Rows from block 2, named by matrix and row number. Each number is 200 + 20 x the weight over its row's rms, rounded and kept within 0 to 999. All counts start at 0. After the name is the row's rms in percent of the matrix's.
# short0: shortcut pointwise conv, stride 2 (model.blocks.2.short.0.weight, 192x128x1x1), inputs 0-127
short0.132,108,212,211,192,195,209,196,216,211,211,217,217,192,205,213,177,168,231,195,225,193,189,224,174,184,213,212,189,177,211,193,240,189,183,182,179,236,200,196,194,214,181,161,183,205,195,222,165,224,231,201,198,200,207,225,165,241,189,233,212,197,209,195,194,120,234,194,207,206,189,211,179,199,188,222,213,203,223,185,180,192,198,219,209,228,188,213,229,184,181,192,187,177,181,182,196,177,212,183,205,224,190,213,225,191,203,252,207,228,186,170,189,206,207,195,186,235,195,171,210,203,159,212,207,190,202,195,166,226
short0.133,100,199,189,180,213,196,217,172,194,217,220,179,181,226,203,200,228,200,168,209,156,183,184,174,205,209,212,194,186,216,200,203,225,225,212,179,199,256,173,188,169,233,206,164,205,188,179,153,195,214,190,197,176,208,184,204,239,197,221,202,157,200,192,204,192,185,189,242,214,170,199,183,202,205,230,204,240,173,205,173,199,193,214,245,164,173,206,188,224,208,178,235,186,196,194,194,182,189,180,212,212,223,182,164,205,187,205,194,185,200,208,184,205,180,208,195,173,193,203,225,179,219,202,166,183,194,225,178,216
short0.134,094,226,203,193,184,203,189,205,214,182,221,197,219,169,168,186,217,222,206,197,194,169,178,183,221,210,178,169,174,179,209,221,216,219,185,193,196,188,147,203,223,188,180,186,236,200,194,196,170,219,214,187,218,181,145,187,169,213,203,205,210,182,146,202,221,187,196,198,193,208,174,233,202,249,189,215,202,231,199,215,207,201,191,186,217,203,201,176,187,247,175,203,203,210,215,200,178,213,193,187,231,229,170,214,190,226,213,173,206,217,220,220,225,167,179,226,214,184,170,187,205,191,188,189,211,180,211,182,224
short0.135,105,174,237,178,221,212,204,218,172,174,225,165,211,202,177,193,201,222,172,196,174,180,240,192,198,208,236,205,191,206,204,196,200,204,218,225,207,167,258,194,206,230,201,259,226,186,166,175,207,201,223,220,197,208,226,226,205,208,202,193,222,187,205,192,204,209,196,226,239,195,195,188,203,175,198,249,226,199,195,203,192,175,212,196,194,189,191,179,210,186,194,206,205,207,224,228,207,225,196,227,188,195,213,196,222,189,211,173,209,208,190,205,250,190,207,210,192,154,198,194,218,210,239,169,173,190,187,221,205
short0.136,098,183,233,228,198,193,177,223,200,242,201,216,187,186,200,213,194,174,198,187,172,207,199,197,253,210,181,225,225,230,196,211,203,176,217,218,190,190,190,200,193,214,175,167,198,230,244,184,258,192,201,166,158,179,206,190,206,203,225,191,157,183,192,180,198,198,205,214,215,215,222,193,198,201,211,186,189,214,170,189,209,172,174,192,184,200,216,205,221,184,184,185,194,199,213,240,200,168,202,192,213,210,196,204,263,200,163,211,186,163,181,211,208,194,212,192,171,224,181,187,190,223,228,219,193,183,200,197,201
short0.137,095,193,186,173,169,165,187,208,189,212,160,167,188,201,211,213,181,204,192,189,163,218,198,220,188,197,200,189,172,172,228,172,213,178,184,176,230,192,179,162,180,211,179,230,205,214,171,212,209,187,199,157,166,232,195,207,186,191,234,177,214,205,195,238,196,210,206,212,188,192,193,173,211,200,211,186,212,178,218,215,180,175,204,207,169,202,222,229,200,211,178,202,229,209,207,236,205,224,197,161,202,201,183,190,180,249,215,187,191,215,235,192,169,192,181,186,178,206,186,213,205,181,162,200,212,171,186,233,197
short0.138,113,209,201,216,208,186,214,201,190,191,197,207,208,194,199,192,147,199,180,170,208,218,186,186,156,172,165,196,167,203,213,211,186,186,189,215,193,193,198,213,195,191,160,208,195,189,181,175,192,205,207,222,193,206,239,170,207,198,206,183,222,168,225,206,179,186,248,203,171,218,216,184,210,236,223,202,227,186,223,207,159,215,212,158,185,213,234,214,238,195,191,222,202,191,235,178,209,216,169,188,195,205,186,158,183,195,175,228,183,174,203,223,221,203,219,177,222,184,194,222,184,163,218,209,218,202,226,174,201
short0.139,096,214,222,180,198,206,234,217,204,153,176,194,207,201,199,177,215,197,188,174,151,210,251,202,154,198,239,209,196,194,226,201,212,198,240,225,169,156,184,199,195,181,198,187,214,208,197,199,217,202,215,177,199,197,189,211,166,196,209,202,200,233,238,211,193,184,226,206,218,203,175,172,200,202,245,219,193,214,229,210,178,177,202,190,200,208,211,187,205,227,222,180,195,199,163,212,190,193,229,196,213,182,221,221,185,186,197,203,173,214,211,196,224,224,222,186,154,199,196,211,187,193,212,194,205,242,239,183,205
short0.140,106,173,209,200,222,194,193,224,187,188,204,192,209,218,214,185,226,197,239,165,236,203,231,170,186,195,170,214,184,214,260,222,206,209,194,182,201,191,178,191,224,189,224,162,197,191,186,201,161,176,236,201,215,179,209,199,194,169,227,192,186,203,196,187,205,184,168,205,165,199,205,204,202,187,164,219,185,176,211,209,209,187,193,203,219,234,209,187,194,202,227,240,209,181,208,177,207,184,180,224,185,179,181,212,191,215,242,206,211,192,224,219,177,216,179,222,219,231,251,202,162,190,192,198,192,227,191,181,195
short0.141,098,184,206,178,206,219,231,223,214,194,208,185,209,222,217,150,229,188,182,190,193,173,209,186,189,179,216,184,243,199,213,220,206,176,193,206,200,200,177,188,180,191,196,216,193,210,207,212,195,194,164,206,200,248,200,210,234,199,229,204,226,234,192,227,178,203,198,229,221,168,171,191,194,188,235,223,178,184,169,199,231,188,217,210,198,246,215,213,237,210,204,191,174,199,196,193,205,152,240,186,194,187,229,180,210,174,242,229,228,203,215,183,196,216,181,205,198,193,239,193,184,192,209,184,179,210,184,209,199
short0.142,107,206,167,187,187,219,207,198,218,206,206,201,202,226,209,195,214,240,216,184,193,202,192,208,181,214,189,168,174,213,207,195,255,196,203,218,179,176,183,200,213,181,207,188,191,181,187,188,187,212,220,227,202,205,190,211,207,204,150,188,174,195,201,240,175,229,210,171,180,174,221,217,220,199,181,208,167,226,192,230,207,197,208,218,239,228,195,257,220,220,204,186,210,195,197,212,175,160,186,198,182,186,221,175,212,205,201,198,173,186,183,193,192,191,219,194,218,221,205,185,220,197,254,226,203,252,166,195,185
short0.143,095,186,179,156,168,236,184,191,193,198,197,208,220,187,222,190,218,187,223,178,205,224,218,216,210,216,206,186,216,195,182,152,191,193,176,215,216,190,198,195,207,219,231,194,205,194,198,221,144,203,205,192,214,199,200,247,204,211,206,208,190,211,204,226,210,227,208,152,189,189,219,192,241,187,189,185,158,202,175,207,218,203,193,173,178,215,199,165,203,181,208,193,178,231,200,171,207,158,178,216,175,167,190,213,181,191,203,170,169,174,194,221,191,181,173,226,217,225,236,190,212,204,181,230,194,178,198,196,195
short0.144,101,190,195,207,174,197,205,200,223,179,200,174,209,230,181,184,169,206,222,218,205,195,175,202,207,204,192,215,174,172,183,225,198,193,193,246,202,171,203,190,193,172,169,188,215,185,165,173,184,194,214,201,212,186,180,216,179,211,228,210,207,212,176,213,204,165,169,202,183,221,201,178,223,215,234,210,165,186,210,185,216,206,253,212,211,207,204,178,187,235,189,192,220,216,197,225,193,200,157,194,230,214,177,199,151,206,182,207,179,175,219,190,223,208,181,234,224,163,170,189,168,226,195,168,199,199,208,217,181
short0.145,103,195,232,232,164,189,213,171,194,199,176,203,176,212,208,219,213,195,208,208,213,180,218,199,237,204,196,180,209,201,217,191,220,198,208,183,196,199,207,186,189,203,201,252,196,229,218,170,217,198,203,204,212,195,168,141,181,218,187,193,199,224,153,213,184,189,250,192,202,211,210,165,171,193,209,202,260,187,175,237,172,199,161,218,224,174,202,191,182,170,180,187,178,177,197,187,182,185,177,189,197,179,157,176,176,212,198,182,230,199,179,209,191,210,194,197,213,223,170,203,202,194,206,195,198,202,195,213,203
short0.146,095,189,186,165,203,205,212,237,199,201,221,205,173,206,179,196,192,213,225,197,210,198,216,211,213,189,185,220,166,213,167,233,195,208,182,197,208,196,206,199,184,187,179,220,221,248,237,205,166,226,251,226,225,195,202,208,224,177,218,187,208,218,203,213,231,220,223,212,150,198,208,203,214,172,197,176,192,215,152,211,203,186,212,207,184,171,225,184,190,229,191,191,236,216,200,227,199,205,193,197,211,141,188,246,197,190,224,211,191,191,205,214,185,211,184,189,211,221,220,174,186,196,197,241,193,216,185,212,194
short0.147,105,177,201,182,172,197,178,200,149,178,243,204,217,188,236,186,196,199,177,179,191,207,206,201,223,217,184,153,229,203,188,232,180,214,204,208,169,236,218,231,206,202,225,222,164,176,231,185,195,187,213,210,216,161,197,184,217,184,224,206,206,182,201,186,196,202,175,199,199,232,163,210,201,192,235,188,207,211,211,186,174,186,160,231,193,231,165,177,170,203,207,177,214,199,192,219,227,191,194,216,202,174,189,205,210,228,213,179,230,198,172,213,201,185,176,210,181,210,217,227,195,179,195,220,223,199,199,188,172
short0.148,105,186,181,236,189,191,210,203,216,202,212,211,160,196,196,206,182,239,241,203,197,214,234,200,195,204,194,216,202,175,194,210,213,233,177,189,181,186,183,206,207,214,200,194,218,249,160,201,198,212,165,204,228,191,241,178,190,200,161,219,184,237,156,213,203,220,162,189,206,222,184,201,192,180,191,199,217,199,158,191,217,174,187,181,194,200,225,217,223,190,223,178,198,189,241,207,196,179,163,188,221,180,180,205,219,223,186,206,189,225,205,181,170,247,205,230,192,174,217,198,206,213,211,181,210,190,217,214,188
short0.149,108,230,211,187,194,201,195,211,223,209,215,209,165,227,184,234,191,222,212,198,169,223,194,191,168,176,191,192,214,226,175,183,235,176,209,178,172,176,201,218,199,209,172,216,177,184,184,229,199,180,226,180,219,188,173,207,233,231,169,191,199,183,216,197,205,191,173,206,192,209,207,206,222,219,231,198,189,184,166,203,187,182,175,208,201,198,202,199,186,185,214,214,202,209,184,156,187,218,230,195,191,162,199,173,205,247,194,184,215,176,183,177,211,235,186,160,163,186,193,215,227,187,251,219,199,198,221,213,183
short0.150,097,204,194,208,207,174,180,181,226,206,183,173,239,183,191,217,198,217,171,186,203,179,196,206,209,202,176,190,202,180,211,241,211,147,198,166,179,195,204,209,187,204,196,216,208,192,212,203,178,227,167,205,191,216,177,182,199,197,236,234,197,224,237,219,189,226,234,220,175,179,231,185,194,202,187,160,240,183,210,194,238,222,180,214,163,221,202,149,213,203,210,194,198,195,193,206,184,235,185,201,196,186,200,210,205,180,207,200,189,217,183,220,172,188,225,205,212,248,186,189,180,224,187,217,198,184,220,221,230
short0.151,087,199,237,204,151,188,194,159,185,198,199,173,188,153,206,188,199,197,185,175,182,209,213,180,180,204,185,200,203,177,208,214,215,208,186,194,229,189,188,184,188,196,213,221,207,217,169,163,174,170,210,207,197,203,180,226,179,172,165,173,217,188,183,204,182,217,209,185,184,197,182,190,201,212,184,172,219,187,207,181,211,217,183,182,210,175,185,209,210,192,186,157,213,208,179,204,190,178,139,213,164,206,209,215,247,209,201,201,210,205,200,208,210,183,198,241,170,204,168,186,187,190,198,178,183,151,192,210,158
short0.152,087,199,196,196,198,210,183,205,160,204,195,176,167,175,214,192,186,180,260,180,203,220,161,210,224,230,199,183,197,199,218,198,243,192,232,192,196,214,198,218,202,140,193,218,198,223,201,194,212,202,195,190,188,175,211,201,183,225,178,153,223,193,217,182,213,193,200,172,216,187,216,202,197,186,198,179,211,210,205,194,230,240,215,223,216,248,215,203,182,167,224,171,159,196,204,223,167,193,191,205,183,199,211,167,202,222,186,175,196,198,197,191,164,224,191,185,223,173,201,197,186,189,223,210,196,183,227,220,213
short0.153,106,160,218,216,182,195,234,196,235,203,197,202,171,216,184,199,201,274,199,176,184,193,175,239,183,210,212,251,186,200,198,176,190,225,185,179,207,211,204,206,177,205,181,196,193,193,181,163,230,221,189,199,201,193,230,188,241,210,182,229,185,195,200,189,201,189,181,220,245,192,192,213,189,217,191,192,164,197,195,180,198,188,192,179,164,242,197,216,220,216,193,212,193,200,211,175,188,222,172,181,216,215,183,226,207,220,198,221,175,207,194,178,218,200,212,189,158,182,182,210,200,191,194,180,226,202,234,180,201
short0.154,096,230,214,186,228,214,193,192,185,160,221,219,200,184,228,186,218,216,183,200,181,222,214,191,199,183,180,189,215,178,205,177,196,221,205,173,171,196,223,196,156,180,184,209,220,183,199,166,182,197,246,172,195,215,181,208,193,186,198,205,162,180,193,211,214,208,190,241,215,199,185,174,233,184,244,224,206,220,180,199,198,179,180,222,196,213,247,159,190,165,203,185,199,207,224,200,179,207,155,219,173,185,227,172,224,170,170,223,185,218,183,187,218,195,213,204,201,191,210,216,185,197,200,210,197,213,226,178,189
short0.155,105,186,189,218,195,191,179,220,202,207,153,196,214,234,219,169,210,213,192,191,161,204,204,176,213,231,192,194,166,190,184,182,241,180,226,208,201,188,175,161,183,214,184,198,203,188,192,191,193,217,190,206,208,213,213,170,195,221,224,194,224,211,225,187,160,214,175,167,187,227,200,183,186,182,178,196,215,228,194,194,223,222,171,216,198,184,186,193,226,212,164,199,186,157,184,182,206,218,184,171,141,202,182,188,196,226,219,169,204,233,194,212,214,220,207,209,200,226,149,219,190,196,221,209,202,223,201,214,203
short0.156,100,205,202,207,172,190,203,201,214,199,182,222,234,255,247,175,177,236,184,202,191,176,230,207,181,163,214,195,230,221,182,192,224,219,175,228,194,211,240,171,200,196,219,185,191,208,224,217,185,199,167,195,198,193,243,181,266,205,169,218,185,213,205,206,223,201,171,188,210,178,199,180,178,178,181,226,174,177,188,184,196,191,175,204,181,197,176,202,212,199,177,173,187,191,204,180,181,195,203,211,202,203,195,220,217,176,194,172,181,215,208,202,233,206,221,182,203,215,173,210,240,219,206,201,212,195,211,209,213
short0.157,100,212,207,205,142,202,241,206,200,172,165,184,201,229,202,179,206,237,243,201,183,215,193,197,229,202,179,187,221,197,182,189,215,193,209,173,192,196,218,193,190,216,222,226,226,207,205,191,199,254,223,194,230,170,240,210,198,227,145,188,180,199,209,201,232,182,225,226,231,185,224,192,184,193,236,217,182,211,203,219,174,213,187,205,195,226,177,193,217,181,212,179,193,210,198,225,199,183,188,203,216,162,188,218,189,193,204,189,204,170,234,206,181,187,224,195,196,200,191,170,226,193,220,221,200,213,207,213,216
short0.158,097,170,195,230,186,205,179,202,207,185,192,184,244,168,204,204,170,207,186,184,198,198,206,207,188,201,168,212,245,188,196,188,170,225,178,197,170,210,168,159,212,202,188,202,184,178,222,222,207,197,202,201,238,206,228,201,171,188,184,212,215,227,193,203,181,161,165,230,228,195,204,195,217,180,232,184,197,199,163,196,206,242,197,213,216,171,191,208,193,207,158,214,240,198,206,166,188,210,177,211,222,203,200,214,203,193,202,171,203,255,191,189,162,187,223,206,217,169,215,212,190,209,202,236,203,204,202,209,196
short0.159,093,211,163,208,208,196,188,199,225,211,196,195,233,192,194,182,232,202,166,182,149,184,210,183,200,213,226,193,197,160,213,205,180,219,218,188,210,223,197,217,173,249,199,179,180,202,201,169,177,174,207,186,196,213,204,196,214,212,206,202,241,232,161,222,246,197,178,189,203,197,176,190,190,167,193,208,195,184,160,217,187,164,191,192,178,220,191,222,199,230,201,229,153,217,172,230,183,189,209,206,193,209,189,189,176,157,210,183,217,226,181,190,181,201,204,190,197,178,176,176,220,191,200,196,228,210,190,195,213
short0.160,094,186,209,194,208,187,203,167,189,210,228,191,216,248,224,221,183,204,216,176,189,191,202,183,208,187,199,197,177,202,143,189,177,216,150,194,164,187,226,218,210,194,175,193,218,184,189,189,217,207,197,195,207,209,158,203,194,176,205,155,194,173,177,213,188,231,224,219,212,195,185,185,218,164,216,201,201,228,192,187,214,164,207,222,202,205,228,160,245,220,191,182,213,198,179,164,174,221,182,210,177,190,201,201,183,189,203,202,197,200,235,213,208,164,209,200,199,207,205,179,195,238,204,239,214,171,198,207,180
short0.161,097,207,211,215,189,192,216,174,170,185,204,229,190,198,170,174,221,175,205,228,195,226,190,187,189,207,197,191,243,171,176,220,218,206,184,204,189,204,175,188,203,198,208,183,209,178,173,232,220,226,216,226,200,188,189,148,200,189,202,195,200,189,195,238,173,202,236,214,213,175,207,199,160,210,214,186,214,219,237,193,186,158,192,174,198,200,188,158,202,203,194,171,184,157,250,239,195,167,165,211,217,192,198,204,183,200,190,211,202,243,176,202,186,199,176,202,211,219,188,185,194,212,183,222,209,206,215,166,207
short0.162,110,192,180,177,212,162,213,197,181,214,224,191,204,216,170,203,189,211,240,189,175,194,224,185,194,235,212,204,224,201,210,179,206,209,209,217,226,227,203,242,206,209,217,187,215,190,196,167,152,196,184,200,214,203,229,190,208,205,202,189,174,202,166,180,189,231,192,220,210,232,196,200,190,193,215,226,181,230,216,231,208,194,188,235,252,169,220,220,202,239,209,181,183,204,205,225,207,194,221,252,236,224,219,189,190,230,217,159,167,182,220,191,198,202,211,211,187,222,198,196,227,207,185,200,216,191,197,216,191
short0.163,099,193,204,229,199,184,203,184,190,214,195,191,186,211,173,192,227,202,207,212,221,212,209,212,232,210,204,183,212,175,158,155,211,207,188,178,205,237,187,219,180,200,166,218,191,201,158,187,183,194,172,211,212,211,182,172,217,225,175,225,171,194,192,204,220,150,172,156,189,213,220,210,193,214,214,163,203,226,226,195,206,159,212,169,219,215,215,185,234,174,191,229,209,208,224,183,196,202,201,202,174,220,196,163,220,194,207,178,207,220,174,198,227,189,221,205,190,206,205,192,176,218,187,175,248,184,182,206,186
short0.164,091,196,173,204,217,171,156,159,164,222,187,190,214,178,191,209,203,191,193,172,228,214,163,183,202,203,215,192,221,188,226,224,185,199,206,178,206,173,202,178,220,210,192,202,248,205,183,167,218,201,182,199,183,159,186,188,193,196,205,196,210,221,196,180,201,187,184,226,218,206,166,211,152,181,212,198,190,192,193,182,210,196,186,209,215,153,187,207,162,168,195,195,197,199,219,223,221,185,188,199,204,213,156,183,188,191,213,184,239,208,215,199,209,204,204,231,193,245,169,177,197,168,169,199,172,184,216,216,221
short0.165,096,206,227,162,186,184,160,193,191,206,175,221,221,186,192,174,210,227,181,164,207,163,240,206,193,194,195,215,175,206,192,203,200,186,221,199,169,221,220,199,216,213,205,187,217,219,213,177,161,224,193,184,202,195,194,186,191,193,204,228,217,254,156,233,204,186,185,206,197,182,154,179,187,197,177,179,211,196,187,187,217,176,213,208,170,181,197,161,212,197,175,164,181,181,181,191,187,170,203,222,184,216,196,210,173,184,220,186,202,185,223,222,204,193,192,191,223,197,196,233,204,212,182,196,214,229,192,154,173
short0.166,097,209,220,211,168,213,229,226,198,203,228,205,197,189,235,212,218,199,204,182,209,176,183,210,189,193,221,195,222,231,217,192,213,210,206,243,190,164,234,187,217,192,171,214,201,211,188,185,190,199,187,211,228,175,183,210,170,208,158,252,196,193,170,208,225,194,187,238,193,218,196,229,224,219,179,171,185,202,234,193,206,196,163,186,186,228,217,190,215,195,198,197,193,220,166,187,234,195,189,176,232,153,199,230,225,193,163,220,226,193,198,181,192,222,186,180,178,182,205,212,210,189,180,196,197,215,170,200,182
short0.167,094,186,174,207,196,191,207,207,193,207,179,183,201,205,208,185,214,187,217,176,163,174,202,163,195,228,187,197,204,173,211,237,226,195,184,204,191,200,207,229,205,227,218,191,183,187,245,227,225,216,193,175,196,228,209,181,200,178,186,191,182,205,176,199,200,203,185,210,236,223,200,194,151,179,191,199,206,189,208,233,177,191,198,207,168,191,172,195,217,185,213,204,207,158,221,187,191,175,219,209,216,258,185,223,190,171,187,213,207,230,191,169,197,235,187,180,169,205,205,165,189,204,204,155,173,205,210,245,211
short0.168,091,191,220,154,191,210,171,232,172,235,170,219,178,198,214,207,178,194,201,204,233,164,200,189,203,198,168,159,153,228,218,231,169,177,186,225,183,197,195,183,209,186,186,191,185,180,187,224,159,183,190,180,235,206,176,189,174,223,193,209,216,182,198,209,225,185,182,235,170,190,200,182,221,204,201,226,206,182,203,223,180,218,198,193,201,190,203,217,211,147,184,216,191,190,202,214,203,219,215,172,194,183,195,164,198,183,236,189,201,177,205,230,188,220,191,189,220,211,190,224,187,205,207,187,207,198,238,224,203
short0.169,098,191,210,169,212,198,174,190,200,206,196,214,203,251,205,203,179,218,161,162,217,215,194,210,207,195,247,197,236,223,210,221,179,183,216,212,211,201,209,212,201,230,176,204,235,177,193,183,173,189,188,216,206,215,217,187,228,157,188,197,197,202,221,159,204,217,207,248,238,205,183,190,186,219,176,217,224,218,174,202,191,201,220,188,203,200,183,215,203,202,176,251,209,208,191,240,222,202,216,185,228,215,190,203,185,175,178,175,200,180,217,180,218,160,192,232,209,194,161,201,192,205,200,175,202,214,205,173,203
short0.170,102,210,212,168,213,186,191,240,236,193,175,197,191,216,171,217,215,231,229,215,192,236,209,219,219,209,169,197,176,193,204,191,160,208,210,208,212,234,206,195,201,193,218,199,217,229,179,163,206,183,207,187,194,167,194,214,198,194,193,182,201,168,218,201,192,194,192,151,190,198,193,238,210,178,201,228,198,202,219,231,215,190,231,199,227,218,199,208,208,200,206,211,185,235,222,183,206,199,181,215,176,189,181,230,170,209,207,207,177,165,173,200,151,219,175,175,184,197,195,160,199,171,221,194,219,199,159,208,173
short0.171,095,216,204,181,144,186,175,186,211,183,222,165,204,226,195,167,184,189,191,187,186,189,214,177,162,174,163,233,205,180,171,208,181,196,201,224,206,200,212,206,208,217,235,198,222,191,223,213,192,221,233,213,192,182,210,164,203,197,191,174,221,217,168,228,179,165,227,206,206,196,174,216,153,210,187,215,168,196,210,205,194,195,218,198,169,202,172,194,234,192,232,214,222,180,186,205,191,170,192,215,211,229,207,213,192,211,189,179,186,197,195,170,203,229,199,216,221,179,228,155,205,226,189,176,189,219,202,195,207
short0.172,103,206,197,219,193,209,182,199,179,166,206,193,229,191,266,204,199,240,212,210,209,173,192,199,197,156,181,171,219,174,214,208,220,200,213,208,222,163,230,203,164,214,192,232,206,187,177,182,192,210,240,175,190,195,231,217,171,203,178,185,198,180,192,195,190,183,192,173,178,203,176,201,204,169,196,203,198,201,183,203,195,171,207,203,204,253,178,215,197,192,187,184,185,200,207,239,178,179,183,207,204,198,198,173,157,190,247,215,219,232,217,228,186,208,193,219,229,206,210,204,179,192,172,175,200,185,208,208,190
short0.173,111,193,172,174,242,187,265,206,202,206,190,202,197,231,201,202,204,189,221,218,190,175,223,180,190,192,199,218,241,175,193,211,206,219,174,170,176,209,222,197,201,220,189,190,215,159,217,182,221,179,193,208,186,209,171,186,194,199,206,220,222,237,226,216,234,182,206,157,184,191,178,189,167,166,207,218,181,207,209,198,194,194,203,186,185,198,175,230,187,195,211,211,199,190,220,214,194,212,178,223,202,191,195,218,248,188,225,193,210,187,200,212,206,250,170,198,206,193,199,160,171,182,240,208,179,207,199,172,194
short0.174,101,184,181,211,228,194,202,229,175,205,202,200,188,181,184,199,183,202,171,200,207,217,178,214,194,163,193,221,184,189,169,223,199,190,224,219,192,213,217,206,202,227,219,207,191,226,195,182,241,213,176,197,206,183,223,201,188,183,202,202,188,192,207,233,238,183,241,193,214,200,185,199,180,171,198,202,190,186,226,216,166,186,211,234,206,199,173,205,204,215,196,244,186,193,185,190,218,193,186,209,226,195,179,251,212,219,162,192,250,247,226,211,176,211,182,224,218,193,168,222,193,161,170,209,176,191,235,214,202
short0.175,101,202,194,200,217,193,249,219,216,178,197,201,161,146,168,183,230,182,203,194,185,197,169,240,233,223,190,217,228,144,203,240,181,177,197,206,208,192,179,222,197,195,193,212,205,199,181,185,206,176,221,209,207,222,163,209,185,201,195,180,191,220,205,178,188,233,226,183,221,214,186,194,229,197,224,188,197,196,186,186,200,206,210,184,173,238,203,209,204,162,227,191,191,224,227,203,202,217,186,209,198,203,185,203,209,207,175,222,216,217,210,193,185,209,166,225,175,225,206,164,218,205,195,190,222,219,227,206,162
short0.176,108,218,199,243,188,184,213,186,189,204,187,152,206,188,191,194,198,175,230,178,185,204,175,187,203,196,188,213,189,206,192,175,182,205,209,175,207,195,209,198,200,183,214,199,270,178,227,203,221,221,182,179,203,197,215,217,190,217,248,219,214,210,185,199,198,240,181,233,224,222,223,216,199,242,160,194,195,187,191,222,202,220,276,202,191,204,182,206,201,214,204,213,189,204,170,189,199,163,191,195,195,167,165,196,236,184,169,219,193,219,195,172,219,180,197,198,177,189,193,215,192,212,208,220,200,197,188,202,203
short0.177,091,207,162,224,167,195,174,207,204,153,213,200,184,208,249,194,172,225,194,203,242,196,232,217,193,194,225,243,255,180,179,188,231,200,188,169,203,186,167,204,198,213,193,202,233,218,174,194,215,213,196,204,206,221,209,200,205,199,153,214,198,169,202,225,197,202,198,226,247,215,193,221,201,224,220,212,195,199,173,189,200,185,226,198,233,211,208,197,214,189,217,213,219,213,167,234,201,229,171,216,209,203,203,194,201,215,224,210,172,200,228,189,197,209,216,211,202,174,198,203,186,186,228,219,221,192,181,173,193
short0.178,093,169,192,193,209,178,221,149,172,203,234,175,207,189,221,217,205,170,206,210,210,195,204,200,219,193,201,175,197,212,202,204,199,234,151,177,210,196,209,214,174,181,184,207,185,214,210,213,204,192,213,169,197,186,203,189,204,184,199,200,209,218,234,206,182,212,203,214,208,193,198,211,179,202,184,198,238,128,223,199,177,189,188,173,190,277,171,217,197,203,186,209,194,186,210,203,166,192,173,220,188,158,225,194,207,165,202,194,182,191,190,215,195,192,195,192,203,235,231,202,194,192,206,218,207,166,167,201,178
short0.179,100,182,218,203,195,197,218,208,193,214,190,183,209,158,194,197,207,203,131,218,218,207,204,241,182,227,224,173,178,210,191,223,184,210,189,224,165,167,182,199,186,203,202,210,198,192,185,218,217,186,230,183,216,228,203,175,171,166,192,199,206,208,217,197,196,202,215,216,213,203,197,210,199,183,208,220,251,183,177,176,182,199,194,204,191,207,198,200,184,170,200,197,216,189,205,246,197,208,219,203,184,220,170,198,154,214,241,176,188,230,227,190,185,194,170,221,226,242,164,177,191,198,189,204,223,219,203,167,185
short0.180,096,209,196,184,208,189,208,195,198,179,207,206,161,208,211,203,203,191,209,208,176,211,258,216,191,220,225,177,141,204,240,200,209,196,188,177,200,189,197,214,184,243,195,254,187,207,187,190,228,202,196,215,185,214,201,199,204,211,212,211,198,215,212,221,215,166,236,205,211,191,194,228,191,200,231,172,212,209,229,231,221,219,211,206,194,232,189,213,211,227,191,200,205,231,195,233,204,180,218,196,186,165,210,241,211,194,206,183,239,170,235,208,187,221,243,213,167,201,192,176,220,216,216,166,209,199,202,215,196
short0.181,098,149,162,176,221,191,176,209,200,174,203,208,192,199,218,181,190,177,178,201,162,189,200,180,230,186,195,164,217,203,189,221,220,207,162,210,198,198,222,196,216,202,189,234,209,194,190,197,203,185,188,178,197,204,208,183,170,165,204,193,184,200,192,233,227,203,209,212,196,189,227,176,169,181,183,162,172,202,196,179,210,176,158,163,214,240,194,239,214,204,203,199,188,192,204,235,202,189,194,168,195,169,198,178,210,170,213,200,245,183,220,201,205,214,180,223,167,226,201,172,197,184,203,195,226,209,169,219,191
short0.182,103,199,227,217,179,225,178,227,212,227,186,224,234,173,202,214,215,186,216,214,184,175,189,189,190,198,198,201,199,199,195,226,178,229,203,202,164,168,186,217,225,185,176,153,211,204,205,192,186,241,238,205,178,225,218,229,203,184,182,187,182,206,197,189,231,184,182,207,193,230,184,216,200,189,217,180,181,192,191,227,163,198,174,165,194,190,191,223,230,222,232,195,206,205,179,217,168,233,178,226,204,206,193,202,202,214,188,185,186,205,180,172,205,229,218,164,212,191,177,208,202,221,233,202,247,230,179,182,195
short0.183,103,179,225,202,211,189,207,203,211,216,208,166,184,197,219,210,144,213,210,243,201,223,197,230,179,208,185,176,184,206,201,178,212,175,219,184,186,186,193,227,213,214,195,222,182,227,233,198,203,186,181,192,192,201,225,196,200,215,207,192,204,192,199,189,207,180,207,181,205,204,214,189,214,190,235,229,224,211,204,220,205,214,172,157,180,176,225,219,201,173,198,154,192,208,175,145,201,256,220,208,209,167,222,165,179,222,215,209,176,163,200,214,182,188,238,208,209,204,194,203,204,207,216,180,198,199,195,215,247
short0.184,089,213,211,243,187,199,217,195,224,221,218,208,215,198,199,191,203,192,184,206,169,247,204,196,212,162,181,220,241,187,190,162,192,196,215,213,235,188,160,199,194,201,237,184,231,194,210,188,201,234,202,212,175,194,207,188,182,216,203,217,190,193,178,229,200,240,195,193,191,218,166,178,188,187,223,172,176,185,194,185,216,174,218,235,185,263,177,205,230,234,159,193,189,161,182,189,213,190,192,192,192,174,178,207,191,181,202,198,196,204,208,190,182,185,186,218,191,186,195,205,194,198,189,172,181,199,157,190,183
short0.185,100,177,196,162,186,221,175,183,201,191,175,174,162,194,203,223,168,217,189,215,194,209,203,207,183,196,198,202,193,190,201,201,209,237,192,166,208,193,198,182,208,180,209,193,154,184,188,155,192,173,165,192,211,245,196,237,218,194,207,194,197,187,176,205,185,206,184,197,217,204,194,187,226,184,239,180,193,206,168,238,175,176,180,178,186,177,203,215,207,231,190,182,243,231,182,193,223,194,169,211,208,213,177,161,206,211,202,225,181,210,227,158,183,199,212,174,176,194,227,207,166,192,186,221,211,216,202,206,191
short0.186,093,191,181,184,213,197,175,218,215,179,169,197,199,226,232,222,169,200,203,190,210,202,210,201,211,230,179,162,246,193,189,174,190,177,210,171,200,184,204,198,188,226,214,239,227,216,204,173,175,198,191,226,210,199,208,212,191,235,175,185,197,178,205,173,190,183,186,213,184,188,209,213,223,189,209,226,212,186,179,193,188,203,207,216,192,162,234,199,190,226,198,199,205,190,199,229,247,228,230,202,211,208,190,205,165,203,217,220,213,216,233,222,203,181,200,224,178,222,223,258,238,187,208,205,174,179,173,230,187